A small CTC audio transcriber, trained from scratch.
Model: log mel input, arch gmlp, norm rmsnorm, layers 8.
Training: adamw at rate 0.0012, 23000 steps, batches of 128.
Data: trained on short read English sentences (LibriTTS-R), 26041 training examples, 113.1 epochs.
Rows from block 3 of a small CTC audio transcriber, named by matrix and row number. Rows with one number belong to one neuron. Each number is 500 + 40 x the weight over its row's rms, rounded and kept within 0 to 999. All counts start at 0. Numbers have three digits each. After the name is the row's rms in percent of the matrix's.
After each neuron's rows are labels from the 100 clips, of 14976, where the neuron reaches its largest size: "top examples" is what is common among them. Only what is clearly more common there than usual is listed. The data: short read English sentences (LibriTTS-R).
# u: gMLP up (value half) (model.blocks.3.mixer.u.weight, 384x192), inputs 0-95
# v: gMLP up (gate half) (model.blocks.3.mixer.v.weight, 384x192), inputs 0-95
# out: gMLP down (model.blocks.3.mixer.out.weight, 192x384, transposed), outputs 0-95

u.13 089:484504530556568554503526493544429496488479481439525431440474570522514486502498528524497515530482479484476489521524507378463516563550518472540517455497526520508462475544558508527485586420437471564474504456532402523497443475515459527437506485481450534614497507477483518515565475466498526526
v.13 097:498477530446492461551500497545490510477541548460441495498466430463531536497511551462538513430446488504518452439530502468564491505485565509470518518521409427475442524520469524449500488490514526580531554471437487494547535456528354492497536497457578447540504534515418500446544505511558587488
out.13 088:538578482487514473541532521537480525383549514470545487533528493523526508529521554517494532606412540530454471517467531467457506435481573481495520515536442535524486541455473556463544493474593521509519557517519474578475491519530509541545492422544524530440529513545458462503494476510514523446
top examples: the word "me"

u.340 096:530507462397522505513466588425411519450450499486439551492434509470528452508522461433500511512497488434481489530482493464641517489452487459470572493434448381530514458533513503471530527470533510487429503566470565481496538530462471517544458512480467514491489521546510517492555561518484524463
v.340 128:465540487452505491546536494495493522498497516375502521539495523493512524506468472522570476461442492542456424560515531479464548484531567468626527494501501558496491453486483483423469527485489529528468433480483445505526540462469505618530527472550434476553490478567555544530452504430477537539
out.340 090:474432583459548549467457462484553612520529565558554538531533427465482447483488534530522508480491547520548571496454447446516554554479522568454486470441454497475481517470498485501552453549522479482475480510447484508386496507555491464527510466601447504503505500528510509461503561540538580462
top examples: voice: male

u.60 094:568518609538517506544457486419457519527496459478523491518566468485542488518539560513517444463509470441485428511535506469534490468472491455533523534536583469539483402478469525465476503482454520539499522445509469513540513505408564537589501442541461473552468532461483517440516504438435461559
v.60 104:558555482434485510487452511458477499467492436474489525582539507480522526512471490498551428439444494401385453467524474468557495459505449508569573525525533556488527547499480501525509494502413516532502530514490518529507549477450502509491495437524464445470498450571596556483498475434533532572
out.60 088:527518465493446487427487505546518503546471547474471541485464492457487501532516450548460455557526538519518474495494564539537454509503481537514463460522402494554526420606469538567578478479505464471541564462489501465496459492510522533503567517541496509540448518419404587529545482486502496458
top examples: voice: male

u.266 108:486518532471513463524534455452504522468518431452468493484430490505507519514531510475508491577552483509430541558523478502606575543432440508413513445517544481448467495471573497516603429550495455538475577538548560449495531484495516410461477500511446447494518468496465564462520532491459496480
v.266 099:462478487453530520405500502474542486526518503464456538495438503501492472494594547444509465509521451490528448457521464546574478580491516468511483484486517540481461484476515498481454475512491514484482482519532496423482489495433397481514439514485469462479439528520479544501533552487488524519
out.266 114:451523500512524490497496545564451543450510514422526511524524526447505517419521521490476501458440568542538451517524534435433498531463466520519485540441504485585509494508500436458543514538473493547472407421513446443479515454464491543532485507462457573525474482542520500530480546558499514437
top examples: the word "i"

u.14 093:510483554477545471568547553474524471512484480520501482492457533558493507515473407585540495491575495475547469460484524549486474556512519510547471470489528486513472458433452575455448537567492509529518424513610480544481507456482536536450527531536464503468517552433439456484441430471459444573
v.14 092:540527498457524515460508593483544533495546515549514507497431483460494563504490511467525466495499528514499489509549469548536439555451539487489520580496479557495521479529467454527448485486484536510602553487489524459571508515450403542525476501486466535495535505566488505484550495507453503509
out.14 107:462526575450518556498437431519458488484504560438541514559498433417427483460522446453503482512537543520531479471483491490603451486472518474535446503438472510460458463556467490454454514538504486518455539540463486491524481569522457485474521590484479428502442501475525523551530472495488506474
top examples: voice: male

u.261 093:415526511481594510539533478527513468515555543510512470532491565564526532499458437497548547557481535520451467528548530528489565487496451505470553504494583455492495474401525500470512456460530438483472536489546431499494502478513551529473418505544496465484529442503534477427518533515510519518
v.261 100:494461499465506477444487525492458528469480433503479486532469517560419580485522549485530537495537490487500528509470493555449542488438561492485574511475452479526484517496493482500432482482530554470454515476510541483508489561475458545583531498488485507557516509582499507468498529463459446539
out.261 095:474457472437488492498498461532534525525470556492467506439480511467425518449555516486425435551518493466484505529447506446465539516454492502526471497501470524517523512492516421460493496525508438473482619512464482631473547455433527490503455518494446536462470462522462478539562511482534488460
top examples: voice: female

u.361 122:565510467524469494474445484538542616475466547465507603441421490494567560504475442482462467511414454518498485448460479492545495452485494548494460455470436485519535437506439515535510507515492498576529495512519450461514417474472437531473517517526539456549519464484564441525506519567514559522
v.361 099:593415483506537522454413533526515553508531475436464501532486520452453439467528483518527460492484478497454469517529479495484506556481484475509485572524458500571469485558447360503468447488546493426512517527496509463519480562523423521534527477481480538546456516520568497569470522516450556579
out.361 126:423484449469511465472522506525468449555484396553515467524503483500469536484479504507539576490481467482554430516501510456466404516494508448466532495529484459500496517511529459475468495459535514523535479502536482462466548526471536466545494508480546572439521476575517530447523482455505464461
top examples: the word "but"

u.46 093:494524489461462497538620483494561504526478485545544562502490530491525526473534456524524511571530492544550473499573506499448515440531553533500486561534500447512564478503482516496424439534545557555525481444537525542522524539515540460484522490503495513442517530520478445582500521528597528567
v.46 094:491458456511487448510459549476571493536503466497496464563455534499505486472489590466558471500503474502477445480505410508514542544529526469552485478537565514467517467468512471440466498435496530504414499457547457442456452548525541581509511483486475468549473476562549468507485528510464555548
out.46 092:451514507536511516512568533577405462411497522441469520480523433472510514506523507472522509414524500489526415506550490549506480533629531522532460522434484536478522491423502511527457431517560539479475545574477459511485508481494514444518497524511464484475514473600563517489469472495391504534
top examples: the word "the"

u.383 081:511512485551556545514451488548475514451551532452597490514522440471508512515467544527529451516432456498481439624502530483509466440489478457497528538458496489473502457489515452443491565472468522521487475484525493444443525437492522457427451481515516508521533455484464434451475497500541531545
v.383 088:451622425528459464513478518513541516485435526553482443511533440509488465466507489522431435475500524513488535509528474483531419451516501456513526558490482497445527475523476477489487512582487543443482442466485449361437453494498540493579481487518528560508439397513487432488514463492453496451
out.383 081:475532523496491564588556495534499480458484496523497576462487586556518513446537500436508504528542473531483503487503481509577538471545528422502506441461522519514489514520491466503443549541483473527522515488527568438493526508396442461466519493475542515527536502580462544448450459508520486460
top examples: the word "he"

u.41 093:438477497457523454532458526583523494510525590540479502568503414476479556499464514521522510537461449444451502517512489483481477584430535459471527565466534547417549537467480469524522519489516542408498469508411545520575523520516535554467515417520446467524545510450460563489535471521572494534
v.41 097:527464428510549513439496469508460551511461467446464517537477559479485509501468473506579453526484497480509528535511515428517480505488562380478476546543535450549590508471560537444554438513553553466504547495523491498456542502521445496444486526549480481477484547543529509545456449524483424508
out.41 090:493554510485458543503490432539536519481497470454526494440470475509528454542533444542496473537535511556523412473452444531478550539503401512570531529451451554539443480480490556509508547559492481506493519492448477475550547453500523509579486555454516545422464439462468508521497439537539486529
top examples: the word "replied"

u.301 095:446454606535545546483504439475483573441562492529503512515540546558499429478539521435536540504553459514494472507483552479550477475550484533508555460477455471475588485514451557508521425576531482445522471455510474559456551519559519465475537551531464501496439487545528496490438453522523581460
v.301 088:542472487476557413489507570462406545479499443532481434490459554468514536504515414497531489442492541467491520513511537540519464550487467496481504503531534487544487500486501524533486447566522577498486435514466458518509522505480514540455484508479529559516494467541536512504531536486504557502
out.301 094:514494491459508536542458508523530493448573506535583506475474492495516491507466500538573516482493494455526485539530519491555509507503544541492481549546524487459397542508542547515527476470516440509480500584509607504540533552491503520497541484444476394394457422538438524585484477500454542520
top examples: voice: female

u.108 094:495467462501521522531512456519562491507488550516532494544474524495485518470530518521490523449471442469499524518520475464516524466447480529539459480550442586640481445460432544472404455504516505445516477479517474465587547531435442515546512528530488514529465570553507518461518483394440437445
v.108 094:512481534526495533508504503520541528502521528498470453428501422497505488453541418463512531495405562481471484445425505527507540456583605524471479456514529500432495485611536541456435535548573518473563475490462522491556550470532470520535495447468468447500496542511453506460534460511540506529
out.108 094:486577534465501545556519460531560544517525504451516506546519431459556505477506468564490496481469462466485527471451545543492466498513504555505478522461501491475516519619548451458515589512532547516431573442491558531472525458457460483511549513469497535500558514514451515507449489508583483546
top examples: the word "yes"

u.236 117:479462531459409465422363523468508486475431449485497453531486503441540517443509516475521474452480549467476545506442481505511446458466404525465479546463475531507433485530542512496442490506536476593440565522460471496552498541502465514476535409550450527486468469457486513553519556470526580517
v.236 100:532467491522503508501487524505519453465481422405473482568536507474501492494494495526619448517411460483471514414548521398476519481475531577499543470541551389522551533489526492454474497498487600516506557506508526487522491549452497574533514486505509451517501519555531540519482511504517555571
out.236 119:531539501526451474469432514512477555448565465447513520451543499493479522505495500494444478541485430661524534498484490557541514473498528445408495475508492581523566462571540475452511486455522500486440604506447579472539517474390496516470447440550546460437458520491532545534512518537575482415
top examples: the word "well"

u.133 106:459480519542490480488495507571564514555515568465464502466487502479483453507495498467497511420525464481531436468479571448531465432553462478526520458463468476531490433433427456525535546441503490489507415532440464458450513475433493430481505477521588458467506479507460504507501511538509537539
v.133 098:495462437530451487473500526522470498584519455512446503528489535542410509435438576501524467519515474498554445484479503469543437480549456472486513476436530486508455490526522444420491517461507512444542522530432433461526483528470456575521512473507518568499518438585545465512578494439495501512
out.133 088:539550489409472525532473483465511534505472455505550502470451508469502463534507481519564524523495493494530486426499461560552497549447568448436449472569572478509465487491531502502536430534517449475545559454572491529453561469520466528480556516439447428515577507429526484480583525450451515473
top examples: voice: female

u.260 097:511425499523526529528483437519558482478439501434528505495496443527528497554442484479487502535496534478437506473477561477508500423489620465505462503458448469489528468522489503542491552549509523548433503485526524596422483477502547518532497492504434509496479483458532491523449540488524539508
v.260 106:464522413439468495463483503450476551496485467493511453448520501500405474479522460471450481483483653511536501528422502529453512538543468521595513559472470551482480491537463450449522478471535484498471561484509443435472476472518504484446465505533501505472515473473476445568578489483530542487
out.260 104:501501530505536484485532499502448589492523520531449487494476584477434528438515503579454566492554399514473513495591511467511512514514504576418531495512574460481533492565535508543423446479543543460489568498523536430470483552464527495494505499497526533503509461530546489509574503569480507515
top examples: the word "you"; the word "are"

u.115 089:456504496473518547549515438568515490538548523474532500501480475532546514513466543565568556514433466561430488517510496571471481431558500455450519541505499458533551537487507534526424457531490541456526588518561551600471565502512521496423477478462455494522483463561456505527488444576490537475
v.115 083:518544585463591389523456482511557481573461451550454476519517543484443465439442450481520494448458536536425513535531497544558493502463479504482552511500526481559505546502540498502504464449490456467504507467512472517521419512402479466486429459458489442409488411496475559536492508417430467428
out.115 090:548444453480456506464466555471507565462519455415567504509467503506481523512510406490528457509531460511472490446463451465505480515492516514462469500546454418472482470506497451460535496526454519566549529570514565425492535492538546544541515491445479483635525526485504484491525532504424530490
top examples: the word "never"

u.312 090:540467441511559540466460546449539536482507459528507604514440585438499466536505512481473516502510501525513454484522545536581475543550556482526523544490549507530476407546553471506509520426476488503581470484422477518515476448430447486591537492535530487473543512501525469502434517448537473530
v.312 095:524464451488420523501504484461453534481518476470485456484584538458466552509498461527461479552477515493432453517428498456539472453564470496543489468510494523559493475498495476437520489511473493513509490541534458455454486476420469524523480526590506569521549539491511534519515562490576510514
out.312 084:471489446538446562467490527504492500426490531470475538507527448552541516493484445488517520509451495438484508484485501515531473503502405482483514479520478445505569525472490534464482507507508507490442474537552395528487480505465539543442518517488539539512575489499476508508522554551504487440
top examples: the word "the"; the word "to"

u.339 100:555493533465514524551534495513563416467520503587479548458593517500550470507478441534481531500470553547404543464537520485531483513529512497432486488560533483559509523525529548497504446557469551436463448552529482542469542460540538491521490479507563488479560528504464479481526485483477607457
v.339 097:515485489533531466449424508526483540436462513546492482531545473495487512502486455479484523469532593485436551498537491560502438494479532433527532536430520444464517497578424389531493533529517557614469519497524484470477488520527526511489540485483487580435519507505524561493563528495399450491
out.339 102:489530483445473545472530442485520514470441451482458514483490499490516482493507518506513475491581434492517523436523430535481556492489466525466451506496490464507512566486549480464497468526563485563565554471575539507479547534543524473510503449492478510517370513441445513494532490553539448452
top examples: the word "will"

u.343 099:497553469421527506464461506506601554506541467542509579514484491462486525479442481480585540520521480567502489545545487530521498582533477446521556508480505500471596485476526497436571430535472484469490483486484462475524526484491476545468507427484531512454492523555486476565461465589498524471
v.343 089:536540554533518523438502484496480506498484484503445506461507525515535514447486462475450470567477499476522515599532511511501531527543526516552469525470499457531538492511547582506443444574484534467515402522495379507510502530517488453586483403464466494485528562496559509503448491468500518587
out.343 098:553563450540509488443524526486436537502444547497515469459480537583489491562536541517491442492486493515478480459509469550524469481480538607476490481464533503531521505509510532430467547473554469481501544565494529489520576523571544478487415576481481528523475510514443551468509562552494466523
top examples: the word "about"

u.93 104:482543466495472522464465483546491449557497539510482483440544577486514429524521544493481504457501535465475591552496511468543528471536498512549456557594562501448512545514572502535478459562533531505440504472484468547515476524475495533449502495524438505476465398449482492531491582545485584541
v.93 095:535477478520490504540416592491535433534510447493458453485472572453508515451554534517437517456534540477518554541462468469468498456535478506574513550494544467577449525518548421507497473517491518633509543496483449458521452539467502454523445483532517488414418429500543486470515494475504505452
out.93 098:554463534495556494416440490512530505494517529509549537590507490481517461523485442540489536579587408528516476429465512529576538576527460449493506494435491526501482395528536484529569560493523502512562510589492496496504514496520547484490532486510506551463496538569529485436450485522504442524
top examples: the word "what"

u.21 099:491489528436573504520516506490613501469491454375473531546457478515514550486455518465519570421464526519513498496401490491476513522481491571489546574541537559464514502551512478536380473495464488539540487572523550508499574505462521505515542511481497495480410511472513524493509480484477540483
v.21 093:485498517499513518523468516491515500484489486541470513580500521563492478412501496464511376522467486487476523458474437481483510513440473490569527503535425529481477493503558494568461545489467512514488487546440497501544525528440461509485544428481525516471466414517511575495529551483573494491
out.21 101:540577528527476462484493473489482479525487473501525559517472515460480467416454505528515467510557506473552539429550570489506490527534534473482420488443459483553474493535453462476519463453540503440427502496523474441458425547527507462464479489576526472456546465518462464496502443513554442474
top examples: the word "i"

u.281 106:568468532517473474463530475560433473473490451494447410489496526485470490515547428494501481494605502456521510435380495555523530511533527579570441475508523445535483482467532486575581505508511471495467554470462521547440484515546487569453535491469459468490415450476530503531491545466508410476
v.281 092:472511417484542479507519570512573466491490560494468430478545529482552484458516497514502413451527476463492468477514501530523550481506586508456500520504496464542449575525562470444449465461542573446433444515493524509528486446471472515464428455439487476495491437545506575492539521525483516473
out.281 114:514415516532437413512562490476551491522489510511560580534523523553522536509471525498511540524410452605513490490617491537517509536511521520489580452528505438460520550541535449529494511464514451481489492507480451473465468499525506589528504481532479476511459557542469508493530468554475522484
top examples: the word "no"

u.289 102:510551509468570493572508493522516493540431505551555533435463485588492528497498523524501507534499503393499506522481476543409549555487513486495486400420459559547451493442514533483385518484455429451517474454495472502489415483465532559494523475545521511496509502506484546503565468498492449513
v.289 110:384503504555423495523439531498570476522507512459451430490553529468434535467506528509578512478484516467514534461487521495513477508552605455504448433511495497483524523497518497505464499468586543519426436473464463517541464481493538530531461521424512481516495472502491507513552533492517552530
out.289 101:433538472512445487482529436532506482461545531458506470498581455502471534511451434483539475506498556514482484442399545496537530502569508504472473449581496556440535467467486446494516458454507496566547464501569505492522521520549497432517483479451459496504558487429554484483527589496534536429
top examples: the word "you"

u.119 085:618520454522516567546555518499501429439510497523513407564538458521496462515483506478524540517495462524448554531516481497454480507512509508539528534518538474513546403507505498555456478564404482512482506474600487482494528550438575534476461537484454461454499497473453434484483481526550520509
v.119 080:526467453511595501506411502560555485530538514457507426473559556559476526503427500525518579544472530489491496524572536578457451475518504487540512499417434474506458549509481574504485420453443522460525506491481489517460527535485521581569454541498516542506499472523494541505492461531501525544
out.119 080:413471433546449589494470524435453536453460504423513519442499431470470460494479497483468464431474480476546539512524545444557507533486542552537459481486550547485494507518467495488519555497449492478510539579554437525483492506498505508527487459475424522575476521545512482450575537518525415440
top examples: the word "never"

u.74 100:457517518551497473493477550573568484483519515516484454547488584602546490506496532504574482447572508505533465535413501436493495488487554457506391464530518471481533490455502490443502477480456559516427520520521477506517486468499486493454508513453497595510497518514541521518578514498519511518
v.74 086:450497508491405479505483506486544486462487482467544521526594535559504546497483453510523476522490533489507499480455468536506504498548525475557399512514541469563497521476549535502484441417566499593496498528440511486488491487497514498541394532464464548523483565534490496536489541536551461550
out.74 092:565541448461488527523478542435520576480556478507516527516508437446497452486513469434522476442505495520442503521489502470452560485473503490546556499483499557442501421461428462585543554484501404482498493560513551500471534547477521464409540493505453565470487474474471533507465481492553520506
top examples: the word "no"

u.242 095:495526452480576513563523413554485504459489553518528512491529558473466434489500552567526393484486551495471446493501508508465517455492520473514444451539460536462506503476540539447469531424509515473456505502594472529483459467560569476461501491590473452513503531533476471482472565519471544554
v.242 087:506489536584468493524503505499521501460454537500541469526506508464463498529531424443510442430578548515473478565549442482516513529449500506473562478418540527486526449572470474538531501478506495486551464544555490406502451447453503482460503513473491414523496502573414549470488486519444514496
out.242 094:476489498513455515525543564505454479512586491414512459498517463497516521518477454511454583502501461428538426547445546502536466545469522448501576461544516475572536476489464552545506572520525504442446532487403523487484477503475555529548480520459529508491517511485528431539502556442492521488
top examples: the word "he"

u.68 099:480478542529383560516512538453482517488527537473460540487533524477520545497499523469443483532491555430522507513461478489572487478497505558467493496466538525535486501580519530482491527480550475508519548521543577461504524432480448463434505520485484546451478541488523495524481598467510600575
v.68 111:440491545506497479461483458492489510557491504467469386394478464534488532421519487567583468531503510496485481520475509550411511503519520542485440534492448562542448456463534484505527547400545557584453516502474531535472525450483439465514478507494432514520490497458450500583594534533504553511
out.68 100:521557445546540493523419467498541425504484390537515485538424477496570505534504420563435538481476549526546482534499585428540489503465534509510466508455487514501453498490555547510439564461511562434497472500491459493466447445499422470498503511490534546504478498537496477581446479531505455417
top examples: the word "you"

u.221 124:520528567472514494497515519527517489527480452409429451497461518526522615480526482480462534478583465437531610440449463554471501487524533549536568576490496496576489516478476485522410492509460533512567459566501523478543488498462450520481499535496488495449479500480484505425555491513440473539
v.221 106:485522482431464477512463518501444439509494462519479516453511550503480535467611422446509505462555562499510510480486453535454546494563475493598480500488518467485452543551534457493535542472492539517501482500440497529508562492514501487487454467500452493531495525504437581502511517453498539537
out.221 109:534509498449510516541493447550570524461506549534516536496460478520525498564476468497499426562483508550520454527489527507540515519489491456463427537544487500509545485563556417502547483475509504478550577404501494565564544462450527489599486520535461523546533413496509483465475496546540439384
top examples: the word "yes"

u.4 091:464452536498524530512578451501518458469571490454484534502454517504561468534493475566560537510536457490472534473552523469503542522539422561433471551510508500494496466462530512422497488520484557547553428496520455543500541493489540568474457503489589485463503505559458452466528547568613510451
v.4 102:523517440512525506479473541456536524497455476515466541517488534547444515518555512442492488423485590465518483460500506492487482523428508473600454499511493454580523529521477502491524492452500524560456496491481531483446506583515503460562487454499450536505433426461511528561550457498584503540
out.4 085:469484416527539493502520582473453534544538509523462520492517557441509473574534527476536425500467492457556543559518493529478563479509494432526553434518538491483561592526474466478419491441422519529483492515486522512465468546488530483517456517567504488459504485515491536451459427540505493517
top examples: the word "he"

u.96 098:463452546526488510505527499580487521465471475443455496506460490491496513426506524455498505511465518492451446533505544527519532492508535530479492463495540551509512510462459479536550521512440564498397511519554510579418509498576568505426457515504518567465475546528552503491528509549582532480
v.96 095:474488514517520496424459502488516526547527494480414506520545491535460389493492489486498530491525493504506522517456485547517447493472568493521445489496509483489507524447440467459517493508621544527488544578483535465508558472465581502482492543489547500491513547590498571515462539451469436490
out.96 092:467476455584568465476519575500503491491480551563474510558536476485507587474523522433497557473408473497477496572518525489577477477516463471521503566554534541488489463523433519461503466496475493498540564471409513501539487486532464545497546513547462456530501525530501464551436471505447502499
top examples: voice: female

u.310 096:507468422542516451482450470459524515493476498538498474504502528512441465486536447541518499434482554540494605552546513523480525494564509451520442462554452494471441514507511474492485525485475571435555484469441486437442527539418474519498480409532482500491454529548393577523491432442455557483
v.310 137:432508495571499518516543426519590512488530473475504485526556512517494485535438445551476472484530589534461506526517530534506513527580550530497522490482466490559481455503502565558404467454561559464453473484553521510400477525521525532393534575510486490493423519534475527498498496504512478443
out.310 109:499519477514497544440522461497470566519491550542494486552488530496482531396492481541559540571464545458460494456541447455540504474452460492505496538527541515516494548495549522501576471487496546545494445474564440551566558521463484535487412502479426500518497547485487549428500501495475497534
top examples: the word "he"

u.209 109:607498531490526492476488470529471501534427421519531428543545557495498458487535447525464516524548477465521493518471506563486532545526441506496500619463484512504492503562496467519601532507463510504524521412472492487473506430487504514424494507450485430509453506467520496594511489433509391511
v.209 104:474534528467485480449502553429453533526528459428476500459480545530488486470583489500462463495533547436458496463427480514503548459516444518532458465495463520516481476498507406459544550488536512572510518454457454507521456526428456518493496502504433575505555494601502540541525546470488516554
out.209 110:483553504522481517513504516509494542502494487479517458505511480435490494550447520433532551506404521524430576527492481443490445492553511523527545539563543483539527465480556520519410577486454558525507511541525455497545526505544505548482452587519468497468500505544494467483495527530556533418
top examples: voice: female

u.27 105:536630507534567484435505482435485472470471461522529529498470548533478478476595557440442465526487568517541561505488547461524514537553556467508493557543466486462483497528554476533526427506514503488475563511535503493433477503532391494508527493539498511427469463495468484532594500568490525448
v.27 100:504490474503446409490525463530491576517366514433459446484477521413480499461451475512545507506521543478467470511489488522413470578492526433509552518522461501455498455455462522510514566514505567476462474488543515457503516620533519569513497464493509428479494549544544501526449519479562457477
out.27 107:548390515516496464443522411536567530502507514498550473576540487531530462498484423457546468452476451458498483510490478513562448517446589516512535545512531448512500494454459492554536504420503484479534467437495478515489457460516553502478510502440525494539506430470523469472434427478535510459
top examples: voice: male

u.379 099:502505478549510513426498455452480406465564579463469532433529488555565525536477475491474487523478486448449540452434497463544488485545509493568433517497445491554493471515586391520486475518448534475480469487500481535543547496445501547493502498490497446492486400496518526429419597531500530441
v.379 111:501477528423491488453505454476556497479481423429528512490483462515499518517520524477591496458527439477448491522424497506538509581488482525534493498504494603444466515521484501484460552529535472538460519508566510494500510485500419489455475461476428468489489537512527538539541526435496487535
out.379 105:458513433482547503443398570456523491469527521550490439478512479545500493475455505535570533564430456548464503510512523510558565489438468496458503530551519496471476522431433524459477475577511468492450517484534531502498484389524466422460496468483545522486497494520491495508494463463515505480
top examples: the word "why"

u.116 095:579527473519482489493470415478568544547480417503497472447533512459489456474486471498429524532525547544484491489550535513514542495502450372591475465474528451431574500471521547567470419525484496544475573495472487495487518515517551438486512537497506459496489431459462551504495488540516464504
v.116 106:556564483494489465467523531493408478538528500502474463531471420454476499412525471466547537517511522495521467474511516484534496452491433520513473533512495439483519504477483525524554499536599532486480555463473466468430573487495508527428470520479612472439480491534514427513540464550530526511
out.116 097:524494522446460443501564545445504494487456526506444421531504513500473478510469433543479462472465520487513480528517458458464445480493499502519486458437545464519511483471491520398495528513533435470475489492556503459482445458477433550576507532487546421513538421449482533461446420475478489480
top examples: the word "yes"

u.304 109:536471460436443506420423474568429523486426445494449504500533510496533482524530500451488426503509550492513548469539468547520488439523534491511503504488548436483528487546492517517561518554490594515515524564523513485421526525602564509522469544424550471450472583486590513557487485535537536511
v.304 096:567491502498546557464461505440550521507515513472481457431547525526518459544542503501539508476458589551481545509475534496444447534563435472538486507485509553491514487511503475485492502404481567527532459449442469572482513454508515571498469463493453547444523490517506484462511419533519481460
out.304 111:487525490618555508530492519455527527563513509477516564571474507513491431534522563542466477606502503494441544503475476510510562504555434577499472475529487514462527508418462488466449523508488438472486606468468488509492586486453533510492573492467499528509543399449520444505581533470528501440
top examples: the word "was"; the word "it"; the word "a"; the word "there"

u.138 107:570429458468459567451466539542471549525516592571512521529544487492453535512595502506443513416570513517542539478522512478563472453543588542489551486459506505516530482554507497559475510574462557520499505465505494504512497464489411556557462550518470490463531567538477541486482508572524578460
v.138 118:493490476484507530461377548473461456610510564467584547512583451563506494458455476529531516487514558472537516494484472577466580564522531409547543541432582568452441575490545509510526460531480487532502515476484484486453547452477496520528522516414473489544500490589535495540458460525511541540
out.138 092:533529539440523431501500507524425466482484508521530492445408537471525454564528473465468613461579465471439463501481536450546451501486410523545527460578451521478516547438474464444567512513459485467515505582490456564460489480488471555492483528573448487532469519446536490517484529476465490558
top examples: voice: male

u.52 109:496530480496493542406464462493533485527519439493486525544562534531488457464505435532460490471555473480546485513518444594513515524477486548593497503501452445508519533492525519485562495555522436508479570540522505465511520511440533451449520510505449478422465533452500547546483555536424473463
v.52 109:472486558498525379520417520535457475562430521468415492508512515525542508472445505516513496402508538514468466493534463550501504507446446599465450483529491442558456441527502484496484481492542529555471467510532503406500462469453504559455491440436472475496522504454516505505492556492521522523
out.52 122:547529533451520562515477458482418448449509531529433518501388496444491529536497527436514492496480535474464475500419539434469506491527517497426481506482480546494487445610507488578457524486497487538514496529433540563526569520539458483544478487540526532492479501498487485448473518502542597545
top examples: the word "but"

u.31 144:506461499550450533489510494440502462518445436542521456520581540528495491482539508536490502414502550463488477525497474511495493546477507503576507496452501588526441577577496520476426492536471485473442451474535508496485420483518557470511471455525491511477472531494476514475460457496533456565
v.31 097:478470485541515384495463541453508456482481438492488476481484533519461473498585533488493488519479458567561492489446486570463501463492567448537500495497429492516481555555458491586467395478517538516463510469490537509509492516452484449534500501568511514513558516483459530527591473507504473499
out.31 142:569494478472456443547560511560496524532523500503525542486508525407523478528486539500520524511431470547451430495508539432430467434559507589440485496552506463441537462477490479492506493396469475541481522498534541522434535524531485501538475546554492527480490609413491530515419487488549459519
top examples: the word "her"

u.313 092:502474550467515479540461486488562510478466469475548547485456478504583482571466556528485532496518457537484550506517552472511551534527511536473452571533580539435616495454475553532461416502494423494477615533527509525497538553539537473485487521518475473563523544528550479456477473607506494473
v.313 099:452480468497517507485413550516491546476511501538484507552486544435485514466432487500540481534448578486493575547511467505539461452545515519516529589449572563451448549550476442474476452384472540585483479475515464439532520459501525524467506484486469512487481455494446495530519486533534531497
out.313 094:522584524542477529509467515503495499427478525507525447597499511504462485509512519478511400519533457483489551457507421519478481454429414451504445499551549454490593518482483541496542506537506504439521511439566483463479480512474534510557514490442511521466529454477538497543445507483498486451
top examples: the word "was"